config = dict(
    activation='gelu',
    bias='all',
    num_experts=16,
    lr_schedule='cosine',
)
Rows from block 5 of a small image classifier, named by matrix and row number. Rows with one number within an expert belong to one neuron, the router's apart. Each number is 128 + 32 x the weight over its row's rms, rounded and kept within 0 to 255. All counts start at 0.
Before each expert's rows are labels from the 100 images, of 14976, where the router gives the expert most weight on average: "responds to" is what is common among them. Only what is clearly more common there than usual is listed. The data: crops of objects in photos (Visual Genome). In brackets: how many of the 100.
# router: router (model.blocks.5.mlp.router.weight, 16x192), inputs 64-127
# up: expert up (model.blocks.5.mlp.up, 16x96x192), inputs 64-127
# down: expert down (model.blocks.5.mlp.down, 16x192x96, transposed), outputs 64-127

# expert 11
responds to: object: window (25)
router.11 [ 51 185 176 194 142 114 185  92 132 127 137 127  45  85 164 145  87 143 153 177 156  89 139 101  94 102 169 136  82 187 105  87 129 130 125 117 104 150  52 113  55 103  77 120 124  86  64 123  92 111 135 131 141 135 133 175 141 152 137 172  92 141 139 113]
up.0 [143 149 118 126 110 127  83 147  99 119 119 132 119 101 135  96 136 117 131 153 159 131 159 127 142 149 130 138 151 101 132 109  91 155  59 132 152 142 189 154 185 166 159 155 155 129  79 104 162 176 155 116 165  89 162  67  84  92  69 112 148 113 100 173]
down.0 [164 118  79  99 114 139 107 143 210 102 139 150 127 189 166 176 156 140  67 127 142 115 179 146 141 143 159 147 142  80  68 141 102 146  98 145  83  92 157  73 110 130 128 107  95 148 183 100 129 188  91 164 170 115 129 111 139 137 116  95  86 147 130  78]
up.1 [165 104  82  96 147 101 131 121 184 138 158 133 205 144 129  53 129  90 120 149 134  93 155 141  99  81 107 148 110 138 159  87 162  74 151  61 109 149  85 129 122  93 156 115 112 194 114 113 173 127 135 136  89  93 131 175 162 120 118 115 218 142 109 101]
down.1 [172 165 115  95  87  90 106 207  74  96 114 147 151 136 125  89 153  84 165  90 112 115 114 113 132  88 177 139 143  97  97 155 151 147  73 149 166 157 100 149 148  81 141 145 170 135 144 104 151 153 137  91 142 100 118 117  93 122 120 133  59 104 141 151]
up.2 [143 130 142 117 119  96 141 125 122 100  89 127 113 123 123 167 163 137 106 147  83  94 140 130 133 204 146 193 141 160 125 187  72 149  86 143  79 142 143  86 132 106 151 153 102 194 123  67 129 161 159  70 134 108 169  99  80 170  98 105  93  64  66 121]
down.2 [ 84 137 170 142 139 147 131 140 100 114 125 192 119 129 162 129  91  93 112 135 121 160 125 153 113 134 125  72 153 152 219 189 193 107 151 168 151 150 114 133 120 149 153 130 200  25  87 153 110 142 170 128 115 138 141 145 132 160 165  84 166 158 120 112]
up.3 [141 123 132 102 121 110 129 148 148 137 155 144 116 104 149 112 103 109 146 101 129 154  98 153 138 207 193 145 112 129  83 123 212 117 103  62 120 156  64 151 120  88  85 109 138 130 144 134 118  79 105 122 103  97 141 170 142 145 149 127  96 124 162 117]
down.3 [ 81 149 153  92  67 137 166 168  68  86  96 121 142 191 156 143 127 105 120  92 172 140 174  26 166 111 130 149 140 112 146  83 131 165 143 125 157 153 116 174 127 155 171 144 173 142  94 129 118 121 138  79 183 173 145 142 131 105 132 203  88 134 111 143]
up.4 [148 124 117  78 132 170 109 125 169 143 172  99 177 134 167 102 166 132 153 125 101 174 121 123  98  92 121 117  94 152 110 112 161 158 135  86 131 153 161  91 104 137 109 131 148 120 147 112 156 104  80 201 132  78  87 197 153 146 170 134 139 106 163 195]
down.4 [104 122 205 141  69 111 111 131 118 138  77 127 133 189 123 148  93  67 142 131 170 173 170 120 173 108 119 115 171 116 173 147 132 126 132 126 191 151  96 122 152 175 199 140 131  74 126 148 121 147 174 103 197 117 150  74  84 124 125 107  97 141 118 114]
up.5 [154 118 139  42 141 149 150 156 116 106 137 176 111 123 170 148  82 172 151 102 109 135 122 145 120 148 211 103 110  85 140 147 167 112 113  45 150  67  61 143 155  68 150 102 157 122 125  79 114 130 112 137 134  58 134 202 145 124 144 104 133 146 185 151]
down.5 [126 123 151 133 141 118 141 169 185 126 127 113 151 161 136 138  97 114 156 141 131 159 136   3 175 111 222 167 164 152 118 122 114 108  55 111  80 159 144 146 135 129 139 129 145 102 154  92  62 130 140 146 159 150 151 113 155 109  56 180 109 137 101 140]
up.6 [154 113 134 135 101 151 183 116 109 117  96 186 124 117 147 120  64  82 111  84 108 112 134 138  73 155 148 117 122 127 124 120 129  51  79 113 110 120  95 200 132 173  56  94 210 137 119 121 139 127 194 126 221 100 111 166 171 187 175 128 117 118 212 139]
down.6 [147 151  92 163 151 132 107 148 181 135  76 132  70 103  85 139 111 102 102 106  92 102 114 135 126  94 168 179  93 134 121 144  66 129  80 129 113  91 154 153  64 145 115  90 115 114 143  72  69 187  93 138 115 104 146  59 128 123 183 138 114 140  83 104]

# expert 0
responds to: object: tree (32)
router.0 [142 157 107 109 160 130 129 146 139 174 134 166 180 144 163  98 159  96 101 109 150 124 196 144 160 100 135 124 144  95 115 108 139 164  97  69 156 138 114 115  61 111 104 138  91 157 157 139 125 147  95 127 160 143  77 128 162  83 131 172 122 194 151  84]
up.0 [166 135 108  86 148 156 111 174  93 188 109  93 141 118  85 138 139 178 156  84 123 142  91 145 157 115  94 169 122 143 127 116 174  76 153 163 107 173 107 120 136  89 132 102 142 171  57 159 147 111  89  78 105 112  89 165 121 118 148  91 119 118  69 111]
down.0 [ 70 192 162 114 114 137 167 114  92  99 115 140 115 110 119 172 132 174 150 156 119 156 146  72  84  95 144  91  90 108 120 115 201 190 110 159 167 119 181 143 116 161 140 126 117 119 123 176 111 148 117 133  95 136  57 147 126 166 165 145 115 171 158 129]
up.1 [133 150 162 133 122 136  81 139 119  90 152 141 125 137 149 130 150 172 130 162 133 108 137 124 127  90 189  64 107 170 142 123  85 118 169 123 140 138 118 114  89 157 143 157 107 144 117 165 136 100 100 124 108  84 172  90  94 117 161 112 144 128  70 142]
down.1 [ 85 118 109 139 168 167 112 101 160 142 170 121 161 147 117  80 144 126 119 127 172 117 108 160 121 146 176 125 156 140  92 145 147 157 142 139 117 153 140  98 134  92  92 150 119  90 130 106 168 100 114 124 111 113 115 128 170 104 158  54 142 114  88 214]
up.2 [147 174  96 127 114 187 157 157  67 111 164 155 145 138 113 134 126 149 100  98 137 157 162 107 106  99 103 102 124  62 119 160  84  80 178 142 155 124 149 125  80 170  58  56 166 111 172 147 187 112  89 171 137  77  80 117 145 107  92 100 115 145 150 209]
down.2 [161 115 168 138  54  72 174 136 121 128  93 126 115 145 160 139 153 109 127 116 123 105 134 197 105  73 134 114 115  91 100 124 124 140  74 142 185 148 164 140 102 124 121 121  96  80 129 101  53 145 153 108 103 180 165 122 103 146 118 133 136 116  92  48]
up.3 [ 98 120 164 106  83  65 105 137 135  86 100 150 105  82 136 100  88 119 166 152 120 128 113 137 108 189 225 141  99 144 156 114 123 109 128 134 133 179 116 129 132 198 111 124 114 126 111 145  86 103 163 141 128 124 165 104  76 114  83 137 121 114 185 113]
down.3 [ 94 162 144 123 172 162  89  72  78 110 110 100  95  77 106  87 112  86 120 108 104  79 105  78 144 117 154 130 100 150 149 114 108 128 160 124 106  98  96 120 133  81 142 111 161 151 110 138 199  57 113 106  99 126 143  55 100  67 100 173  75 135 112 134]
up.4 [105  89 133 113 123 110 143 132 179 111  73 194 114 111 108 132 134 174 129 139 102 125 104 127 115 188 180 163  79  96 138 148 148  70  74 151  79 200 134 108 149 166 114  82 147 148 142  95  89 112 153 163 181 136 108 166 142 117  80 105  43 135 205 106]
down.4 [ 78  96 138  67 164 131 131 127  92  26 138 126 134 118  92 129 117 127  54 103 105 120 127  62 188 133 159 182 110 151 140 119 115 146 143 173 134 115 133 121 151 139 114 128 177 133 136 139 175 104 123 118 159 120 101 162 114 148 122 186  74 141 165 153]
up.5 [ 79  80 111 108 109 148 110 119 212 118  72 184  99 144  65 119 125 121 101 118 107 116  73  79 122 185 138 187 126 160 140 168  94  84 109 174  80 168  98 122 168 207  78 102 147 136 169  82 109 117 176 161 155 124 116 138 118 173 101 161 109  93 146 133]
down.5 [151 180 165  94 109 112  76 113  76  93 109  90 140 101 103  86 149  85  82 125  84 132  78 161 144 132 114 174 135 132 101 111  84  75 133 118 102  70 101 139  86 114  85  95 120 108 110 171 139  93 101 129 108  98 141 108 119  53 120 114 116  59 133 111]
up.6 [ 96 140 159 150 115  90 162  96 122 130  93 182 108  52 147 110 129  74 135 200 137 129 127 135  79 181 155 175 123 114 215 115  94 129  88 161 106 188 206 147 126 229 141 131 144 108  93  89 107  74 180 104 156 102 164 125 106 130  62 145 125 135 165 131]
down.6 [110 101 124 108 145 116  88 165 108  85  74 144  89  92 149 134 114 108 111 106 148  61 149 108 140  98 142 122 145 126 105 118 112 130 129  70 155 147 106 124 140  94 167  88 196 145 138  96 179 104  94  90 100  89 132  72  95 111  99 136  83 165  67 162]

# expert 10
responds to: object: sky (25)
router.10 [135 153 169 123 176 129 162 117 170 153 103 168  94  82 140 190 113 118 143 153  89 123 144 117 155 148 110 116 159 132 175 120 153  61 121 177 120 184 169 153 176 156 115 134 145 136 102  88 136 156 153 121  91  60 125 170 173  81 148 106 148 157 158  94]
up.23 [143 148 106 111 128 139 161 138  66 141  73 143 141 121 117 138  92 145 174 124 153 152 114 148 120 100 118 164 115 102 159 145 121 195  90 148 191 124  91  87 104 122 114 150 164 121 140 113 118 106  41  80 139 127  71 139  98 102  81  54 115 120 145 139]
down.23 [128 185 165 103  69 112 150 100 212  56 130 150 133 124 155 134  99 120 114 156 165 155 107 128  71 133  91 112 136 115  88 122  76 153  71 166 147 155 152 133  99 117 155 136 177  99 180 124  97 123 135 153 162  73  93 128 167 109 163 145  92  93 126 153]
up.24 [175 104  94  79 127 118 178 148  84 128 130  63 102 141 163 151 148 180 152 117 133  87 143 125 140 131  64 141 169 112  97 150 180 176 145  90 152 149  89  74 133  94  74 115  99 114 110 172 131 147  54  35 158 115  97 139 134 109 121 152 113 139 147 160]
down.24 [101 170 135  98  83 119 132 125 166 116 134 141 109 132 189 137 140 152 125 175 164 177 100 103 120 149 150 126  73 143 132 133  60 139   6 197 158 157 150 104  95 116 172 123 169 131 154 136 126 149 155 164 156  81  59  98 151  99 182 100  77 106 130 139]
up.25 [164 156  81 169 105 140 148 119  74  69 134  52 208 132 116 138 176 122 153  93 152 143  72 113  95  71  69 181  96 116 123 108 113 124 147 160 154  76 148 145  88 129  98  73 127 168 115 115 143 136 124  86 161 175 124 125  96 182  85 148  99 101 140 151]
down.25 [102 150 101 154 116 118 133  92  65  88 115  95 101  99  95 128 149  96 154 125  83 123  62 107 148 109  80 190 141 150 150  83 144 125 174 143 176 102 132 147 133 168 135  91 137 155 105 114 132 122 115 120 153 168  70 126 117 127  57 151 107 161 158 160]
up.26 [ 97 107 171 124  89 170 128 132  97 111 146 106 115 131  74  97  88 144  87 149 171 144  78 127 165 125 130 133 111 128 116 194  97 156 136 156 123  89  35 115 101 149 107 118 135 107  98 147 138 118 135 102 148 142 146 146  69 187 107 122 164  83 115 149]
down.26 [107 192 166 155 150 113 136 118 108 153 176 121 144 120 146 133  81 184 129 187 149 109 164 168  89 170  92 199 167 130 138 134 143 111 113 163  84 150 131  67 167 110 101 138  90 110 122 149  87 119 153 134 132  83 101 138 167 121 116  54 135 118 134  52]
up.27 [ 89  96 157 126  94 123 160 132 136  97 164  68  94 195 148 158 121 125 102 164  70 109 133 131 153 151 136  93 120 127  75 123  97 149 144 101 100 181  89 162  83 142 121 141 134 127 107 138 174 107 185 119 175 117 179  72 171 151 130 197 133 108  28 145]
down.27 [152 160 153 143  72 118 106  81 116 190 110 102 156 161 113  90 142 113 154  98 135 134 129 165 110 109 139 113 159  68  76 210  88  90 113 126  64 114 132 115 110  86  48 126 142 116 102  92 128  46 119 117  98 134 173 116 117 119 130 130 106  84  72 149]
up.28 [126 117 115 151  70 110 144 131 129 122 152  58 131 142 116 112  66 123 148 135 167 147 118 204 118 110  88 115 116 128 111 119  86 168 149 106 216 136 120 131  88 161 140 168 168  85 108 140 113 124  73 111 121 148 118  94 111 115 179 126 129 127  91 152]
down.28 [161 106 127 158 120 124 120 144  78 222  95  92  93  80  97 138 116  82 171  98  89  79 140 160 143 104 104 125 139 122  61 170 116 108 122 167 116 119 142 189 110  88 138  77 141  78 105 110  94 107 143  99  96 160 132  89 137  71  84 114 124  93 130 101]
up.29 [ 67 125 139 148 139 132  83  93 196  89 172 117 104 179 148 106  90 238 161 143 164 185  94 200 104 145 171 143  31 188 133  92 128 155  86 112 171 112  88  91 155  95 161 134 167 138 148 126 160 185  74 136 149 160 127 141 151 146 162 109 128  97  98 147]
down.29 [165  65 176 155 107 113 103 123 134 118  91 158  97  83 117 142 136  55  99 152  97 154  77 146 160  72 104 116 137 156 167 121  70 132 107 142 177  89  81 100  90 161 201 100 132  99 136  94 134 175  67 141 108 100 125  96  78 130  98 153 148 160 147  83]