From a checkpoint of a small image classifier.
Training: adamw at rate 0.0022, 17300 steps.
Data: trained on crops of objects in photos (Visual Genome), 123503 training examples, 17.9 epochs.
Rows from block 3 of a small image classifier, named by matrix and row number. Rows with one number within an expert belong to one neuron, the router's apart. Each number is 128 + 32 x the weight over its row's rms, rounded and kept within 0 to 255. All counts start at 0. After the name is the row's rms in percent of the matrix's.
Before each expert's rows are labels from the 100 images, of 14976, where the router gives the expert most weight on average: "colour at peak" is the nearest of a few named colours to the mean colour under the peak; "place" is the part of the image that holds the peak. Only what is clearly more common there than usual is listed. The data: crops of objects in photos (Visual Genome).
# router: router (model.blocks.3.mlp.router.weight, 16x192), inputs 144-191
# up: expert up (model.blocks.3.mlp.up, 16x96x192), inputs 144-191
# down: expert down (model.blocks.3.mlp.down, 16x192x96, transposed), outputs 144-191

# expert 14
colour at peak: red
place: middle right
router.14 080 [129 118 120 119  62 146  95 129 111 133 130 129 127 145 123 118 138 151 111  85 118  87  87 176  67  93 114 124 103 130 169  87  84 151 148 117 113  85  86 152 147 141  55 144 158 175 163  81]
up.0 105 [144 186 145 137 149 147 133  78 144 175  66 186 157 153 118 165  79 122 126 137  90 177 139 169  91 120  95 138 112  87 153 134 117 110 158 116 114 138 133 155 158 233  65 194 140 112 114 111]
down.0 090 [ 80 116 147 138 144 163 128  85 134  52 107  86 157 128 170 161 106 129 117 143 160  61 125  82 191 177 121 105 169 114 125 164 101  71 166 119  97  52 101 106 129  71  80 109 155  75 119 121]
up.1 104 [ 73 128 101  64  92 155  87 151 114 126  72  96 135 182 114 130 133 102 114 106 159 109 170  38 151 168 170 178 138 115 161 143 140 100  63 146 124 125 113 132 140 101 101 190 124 130 180 129]
down.1 116 [135 150 100 133 130 110 107 169 151  96 130 149  73 143  83 190  64 124 131  88 112 125 156 105 105  89 136 139 127 125  59 144  91 146 143 105 120 171 185 162 144 162 100 115 109  72 163 110]
up.2 109 [154 143 134 113  81 119 103 149 159 169  60 124 194 101  67 148 126 109 134 157 128 176 133 110 161  97 117  87 168  92 116 170 120 141 104 117 160 121 141 127 120  94  96 143 156  87 142 202]
down.2 088 [128 123 206 151  89 176  90 128 155 114 124 149 167  77 156 166 113 105 117 183 134 169 172  90 122 175 154 118 126 136 148 171  78 132 123 165 167 127 125 161 131 187 129  95 205 139 148 143]
up.3 088 [105 192 104  93 111  98 113  98 169 123 141 155 125 163 155 159 106 114 116 183 177  98 165  91 122 163 155 178 127 166 118 170 125 108  67 118  95 131 194 149 114 187 133 155 115  71 108 122]
down.3 099 [143 146  66 107 111 116 136 138 155 100 118 135  65 145  75 161 118 129 140  85  87 121 123 107  66  73  84 121 130 168 194  64 127 124 131 100 103 100 145 149 116  82  85 125 154  99 166  62]
up.4 088 [126 130 105 102 130  59 146 141 121 190 103  94 142  68 103 142 139 110 105  94  94 116 105  86 133 114 150  92 168 146 119 102 105 119  68 115 163  93 149 119 131  69 112  93 139 130 158 180]
down.4 073 [ 99 131 153 148 127 153  74  79 126 101 130 149 113 119  93 192 119 107 101 156 134 160 144 119 163 141 137 143 131  85  98 138  58 123 134 132 130  97 178 134 129 176 115 126 164  79 159 123]
up.5 085 [119 144 121  73 156 134 140  93 117  88 162 157  91 127  79 124 139 123 185 147  70 133 157 109 107  80 160 103 127 122 114 115 148  92 103  73  80 129 148 156 178 165 111  63 177  99 139  70]
down.5 120 [108 164  93 133 134 106 158 174  98 118 166 172  85 122 157 147 185 150 170 102 139 139 124 126  98  64  83 143 132 191 145 136 120 150 105 107 145 178  88 175 164  85 158 123 127 174  91  94]
up.6 100 [142 113  91 116 110 105  50 180 125 132 138  99 164  70 130  68 135  88 157 141 134 118 153  49 158  98 159 129 109 125  98 139 195 100 111 142 163 165 211  82 111 137 186 106 150 101 120 179]
down.6 084 [113 148 127 168 144 131 176 120 102  96 124 135  88 149  77 132  88 146 117 114  70 133  80 124 183 123 122 106 131  58 154 113 150 109 144 150  94 129 107 134  85  70 124 106 166 147  40 118]

# expert 15
colour at peak: white; cyan
place: top right; bottom left
router.15 081 [157 103  78 116 179 114 165 165  88 145 186 142  87 140 180 123 126 161 122 118 161  94 118 241 145 169 115 133 165 126  73  94 153 103 118 119 178 109  52  86  94 112 125  85 100  95  91 138]
up.0 123 [136  77 132 150 126 111 107 102 115  84 127 108  88 141  93 137 140 145 177 148 149 119 139  22 204 155 170 133 152 134 136 163 180 150 109 130  90 125 217 126 138 149 136 117 117 109 128 121]
down.0 125 [ 96 209 116 113  92 152 189 142 110 101 131 137 122  86 121 153 132 149 141 121 130 123 150 130 113 116 130 154  99 124 125 138 119 135 207 126 126 147  53 129 123 133 114 188 107 151 153 128]
up.1 092 [126 116 157  92 160 162 165 104 103 160 146 128 118 153  84 106  75 129  98 129  72 138 104 161  97 123 151 157 130 152 196 102 124  92 113 113 115 113 112 143 165 102  85 184  69 170 112  62]
down.1 099 [129 122 142 103 123 129 109  93 126  87  91 112  99  92  80  79  84  70  77 119 140 139 183  91 125 114 120  88  55 131 162 116 161 115 156 130 129 102  96 129 113 104  90 188 110 116 125 169]
up.2 084 [123  72 185  75 167  81 112 145 130 185 129 105 103  70 135 109 134 124 159 151 127  96 102 137 167 163 119 100 154 151  90 132 145 199 118 149 167 175 159  93 160  61 180  65 123 145 116 157]
down.2 115 [192  82 143 134 108 136 115 133 169  83 119 165 155 154 162 141 161 167  96 143 126 174  90 149  82 149 150  93 124 142 136 144  80 163  64 141 132 158 103 150 192 124 169  97 163 161 178 163]
up.3 111 [ 91 148 182 157 107  96 126 155 186 174 174 128 158 149 124 132 138 106 172 133 119 203 168  83 168  77  91 187 129 104 176 138 137 170 144  91 128 171 136 167 130 133 143 148 133 152 111 127]
down.3 113 [183 139  89 165 114 114 117 105  74 124  79 122 103 144 114 156 105  92 139  76  69 111 114  75 173 112 101 115 131  99 119  94 168 118 112 106  87 131 152 116 115 169 153  90 141  65 129 149]
up.4 077 [ 74 103 135 183 162 183 162 103 126 151 201 143 120 100 144 165  74 106 126 108 111 131  64 123 112 146  91 129  70  85  94 106 137 113 150 139  82 163  84 113  77 185 137 135  85 118  98  48]
down.4 077 [  8 115 136  82 111 129  93 146 186 157 124 106 127 107 139 119 143  64 125 148 136  98 144  87 147 166 139 117 156 137 144 131 168 150 142 110 125 138 155 145 147 115  76 101 130 103 156 109]
up.5 111 [112 104 143  79  66 113  86 164 140 129 123 115 133 150 137 103 162 123 153 137 182 175 160  65 198 118 110 175 126 110 120 128 187 175 133 142 136 146 162 122 128 123 160 130 174 120  99 155]
down.5 095 [159 173  80 188  96 117 129  86 109  82 101 126 110 113 127 161 109 118 162  93 111 106 134  87 133 113 116 133 122  99 108 108 128  95 100 100 106 121 157 122 115 152 105 123 138  64 142 113]
up.6 098 [115 105 143  85 115 100  95 169 141 142 121 102 146 119 124 136 218 119 132 117 168 154 114 129 193 120 121 178 101 132 114 125 169 179 110 104 124 121 160 104 148  92 144 115 159 121  88 157]
down.6 096 [162 184  67 216  90 114 137  96 114  43 107 121 118 120 139 202 117 122 168 127 104 111 143  65 130 136 114 111 109  83 104 111 127 133 111  79  88 139 162 115 137 134 128 119 141 100 154 119]

# expert 6
colour at peak: grey
place: bottom left
router.6 086 [137 144  94 157  62 161  95 106  83 113  94 114 138 160 115 149 101 140 117 126  91 115  85 109  72 127 131 109 115 103 170 111  83 123 169 145 115  88  89 143 188  87 101 144 147 181 176  96]
up.0 087 [130 151 109 119  95 112 119 117  65 160 166 130 154 115 110 110 142 148 190 114 120 155 178 107 142  96 144 120 183 104 154 110 176 100 134 166 132  97 167 120 132 128 164  78 163 129 166  76]
down.0 096 [117 142  75 220 104 144 137 114 117 143 136 194  94 124 141 133  89  96 103  98 126 155 143 102 109  92 144 178 106 145 100 141 112 110 136 199  93 166 164 110 159 135 172 120 121 162 107  87]
up.1 109 [ 57 184 122 160 109 169 130 175 134 160 151 178 160 111 151 180 122 137 118  88 147 173 142 144 187 159  89 137 124  75 148 132 132 128 151  99 175 172 145 118 103  91 134 169 140 145 107 105]
down.1 089 [140 114 135 164 153 161 147  91 138  93 119 178 110 131  80  98 106 146 127 112 185 169  96 106 154 113 140 153 117  90 110 122 179 108 172 217 138 138  79 131 136 181 168 134 134 102 172 113]
up.2 095 [110 154 126 116 121 136 146  76 165 151 105 144 150 135  76 137 180 144 142 177 109 190 112 105 146 100 100 115 107  89 139 205 166 172 117  83 175 118 142 153 170 117 115 112 121  95  83 124]
down.2 079 [176 141 169  40 118 127 145  57 146 106  95 142 123 116 138  71 133  92 171 122 146 100 161 115 144 136 107 153 120  85 124  85 152  92 100 128 141 130  84 119 172 127 140 125 117  68 145 155]
up.3 089 [130 171 132 107  85 115 161  88 147 113  94 121  81 109  91 145 100 133 152 194 127 160 166 134 109 140 117 165 108 131  85 201 132 141  77 112 132 189 158 150 162 124 141 140 135 108 129 146]
down.3 108 [141  77 158  55 156 207 120 100 127 151 161 148 121 104 120 109 103 136 103 188 115 123  66 103 115 163 138 139 153 167  92 195  82 102 104  83 147 132 114 186 121 179 158 123 141  82 142 153]
up.4 098 [139 132 123 197 169 106 194 141 196 142 142  82  93 117 179 122 117 120 135 137 124 114 137 104 138 113  74 160 217 151 105 112 128 140  62 112 165 107 143 162  99 167 186 113  84 121 172 124]
down.4 112 [ 90  92 165 101 107 177 116 170 107 156 168 100 185 150 214 119 183 145  81 147 146  89 128 148 143 205 142 130 117 139 152 144 152  91  91 147 178 117 128 151 122  84 115 117 210 156 116  86]
up.5 093 [130 134 151 108 106 123 139 141 133 187 166 130 120 171 146 126 114 125 121 186 117 158 148 123 106 117  97 117 102 151 134 143 130 110 106 164 162 173 143 130 170 116 116  91  89 114  86 128]
down.5 108 [110  89 138 106 165 112 137 133 142  82 108 142 132 126  83 167 123 127 104 174 121 168 135 133  96 105 147  95 111 147 108 120  94 203 128  46 142 166 118 168 109 169 188 157  79 126 131 180]
up.6 107 [160 237 116 104  96 143 159 149 167 142 100 129 147 109 114 140 162  92  81 111 139 139 141 179  90 123 173 168 134  91 139 128 111 133 120 113 137 164 145 141  82 102  93 156 157 168 149 101]
down.6 107 [151 131 164 137 105 140 119  88 158 121 101 105 201 135 177 149 141  60 104 173 150 156 128 116 131 183  52 161 144 102 114 167 108  77 135 144 163  48 126  81 140  85 128 124 177 136 167 152]

# expert 4
colour at peak: grey
place: top right
router.4 084 [146 127 103 130  74 145  90  91  72 124  90 103 125 183 130 157 120 141 143 124  83 103  90 110  74 149 136 113  96 123 171 135 101 131 119 150  98 116  85 150 200 117  95 131 147 194 180 104]
up.0 095 [ 88 128 135  79 138 177  74 133 143 144 157 157 143  81 122 109 108 120 114 164  94 115 155 127 117 103 124 138 107 117 148 142 173 112 139 131 154 115 179  91 152 137 119 128 111  96  84 117]
down.0 079 [159 118 173 157 144 143 177  73 116 112 109 165 104 158 117 118 178 148 160 131 107 149 109  78 137 105 106 169  93 105 137 110  91  98 173 116 138  82 113 110  93  70  97 205 170 123 152  95]
up.1 081 [119 172 119  50 132 136 133 101 143 177  73 128 138 163 159 126 129 112 116 112 167 166 134 146 115 146 109 111 153 143 161  96 120 160 138 127 140 103 115 112 113  95 105 151 159 138 166  90]
down.1 085 [188 110 150 119  96 166 143 100 130  79 111 111 189  98 139  94 105 147 146 168 225 120 115 105 150 115 141 127 116 145  52 182  99  89 137 168 149 129 176 106 145  78 158 152 122 101 177 167]
up.2 110 [123  66 189 120 139 137 125 134 115 153 120 149 152 111 108 124 111  73 127 143 120  98 124 149 144 175 127 172  92 112 136 103  92  87 105  92  97 182 118  69 131 137 147 116 168 119 152 114]
down.2 095 [ 75  97 137 126 151 149 149 143 131 170  83 119 157 146 151 171 101 104  98 133 148 144  54  90 156 146 121 155 146 118 119 163 121 131 161 156 130 117  49 111 196 115 166 141 143 148 168 153]
up.3 096 [ 96 175 170 168 168 177 192 105 142 112 113 182 135 134 147 167 140  98 131 120 155 136 158 171 127 110 114 105 116  76  95 120 106 122 130 103 119 161 121 172 146 195 156 140  84 118 182  83]
down.3 083 [173 193 115 234  97 152 108 138 102 131  95 127 148 120 137  58 106 133 132 174 155 136 143 141 111 153  91  96 142 127 178 165 173 119 128 176 149 127 126 102 116 129 139  94 180 237  62  97]
up.4 094 [132 155 160 155  93 132 137 152 197 215 127 150 113 148 138 162 153 166 140 134 100 115 121 147 123 120 141 134  86 168 161 107 135 138 122 125 131 124 145  68 154 163 101  79  70 100  36 177]
down.4 106 [101  80 152 101 195  82 165  88 140 123 157 162 120 174 132 119 165 134 190 154 111 127  90 168 136  95 158 125 128 171 145  83  81 107 115  78 111 121 117 167 175 119 127  93  66  69 130 102]
up.5 101 [123 130 184 168 167  73 193 168 150 149 143 156 130  81 133 158 113  94 118 138 124 133 136 137 180 120 104 161 185 128 106 112 118 143 121  66 163  99 123 183  98 114  83 138 131  79 140 160]
down.5 103 [128 160  98 181 147 188  87 174  96 124  94 129 129 144 131 150 135 131 144 152 142 135 116 133  85 181 121 176 124 141 157 127 151 141 124 152  80 102 101 148 153 107 127 163 127 174 148 107]
up.6 108 [152 183 163 123 108  96 121 178 159 135 117 122 127  85 144  99 134  30 142 164 171 119 207  92 168 149 123 135 205 136 136 149 149 116  96 116 132 175 203 148 108 133 204 110 120  87 155 165]
down.6 088 [ 72 135  97 144 115 167 156 118 126 126  87 118 202 157 176 185 103 117 117 165 118  99 130 134 136 166 165 123 138 121 116 127 100 151 193 147  67 127 131 135 110  95 111 154 125 140 161  81]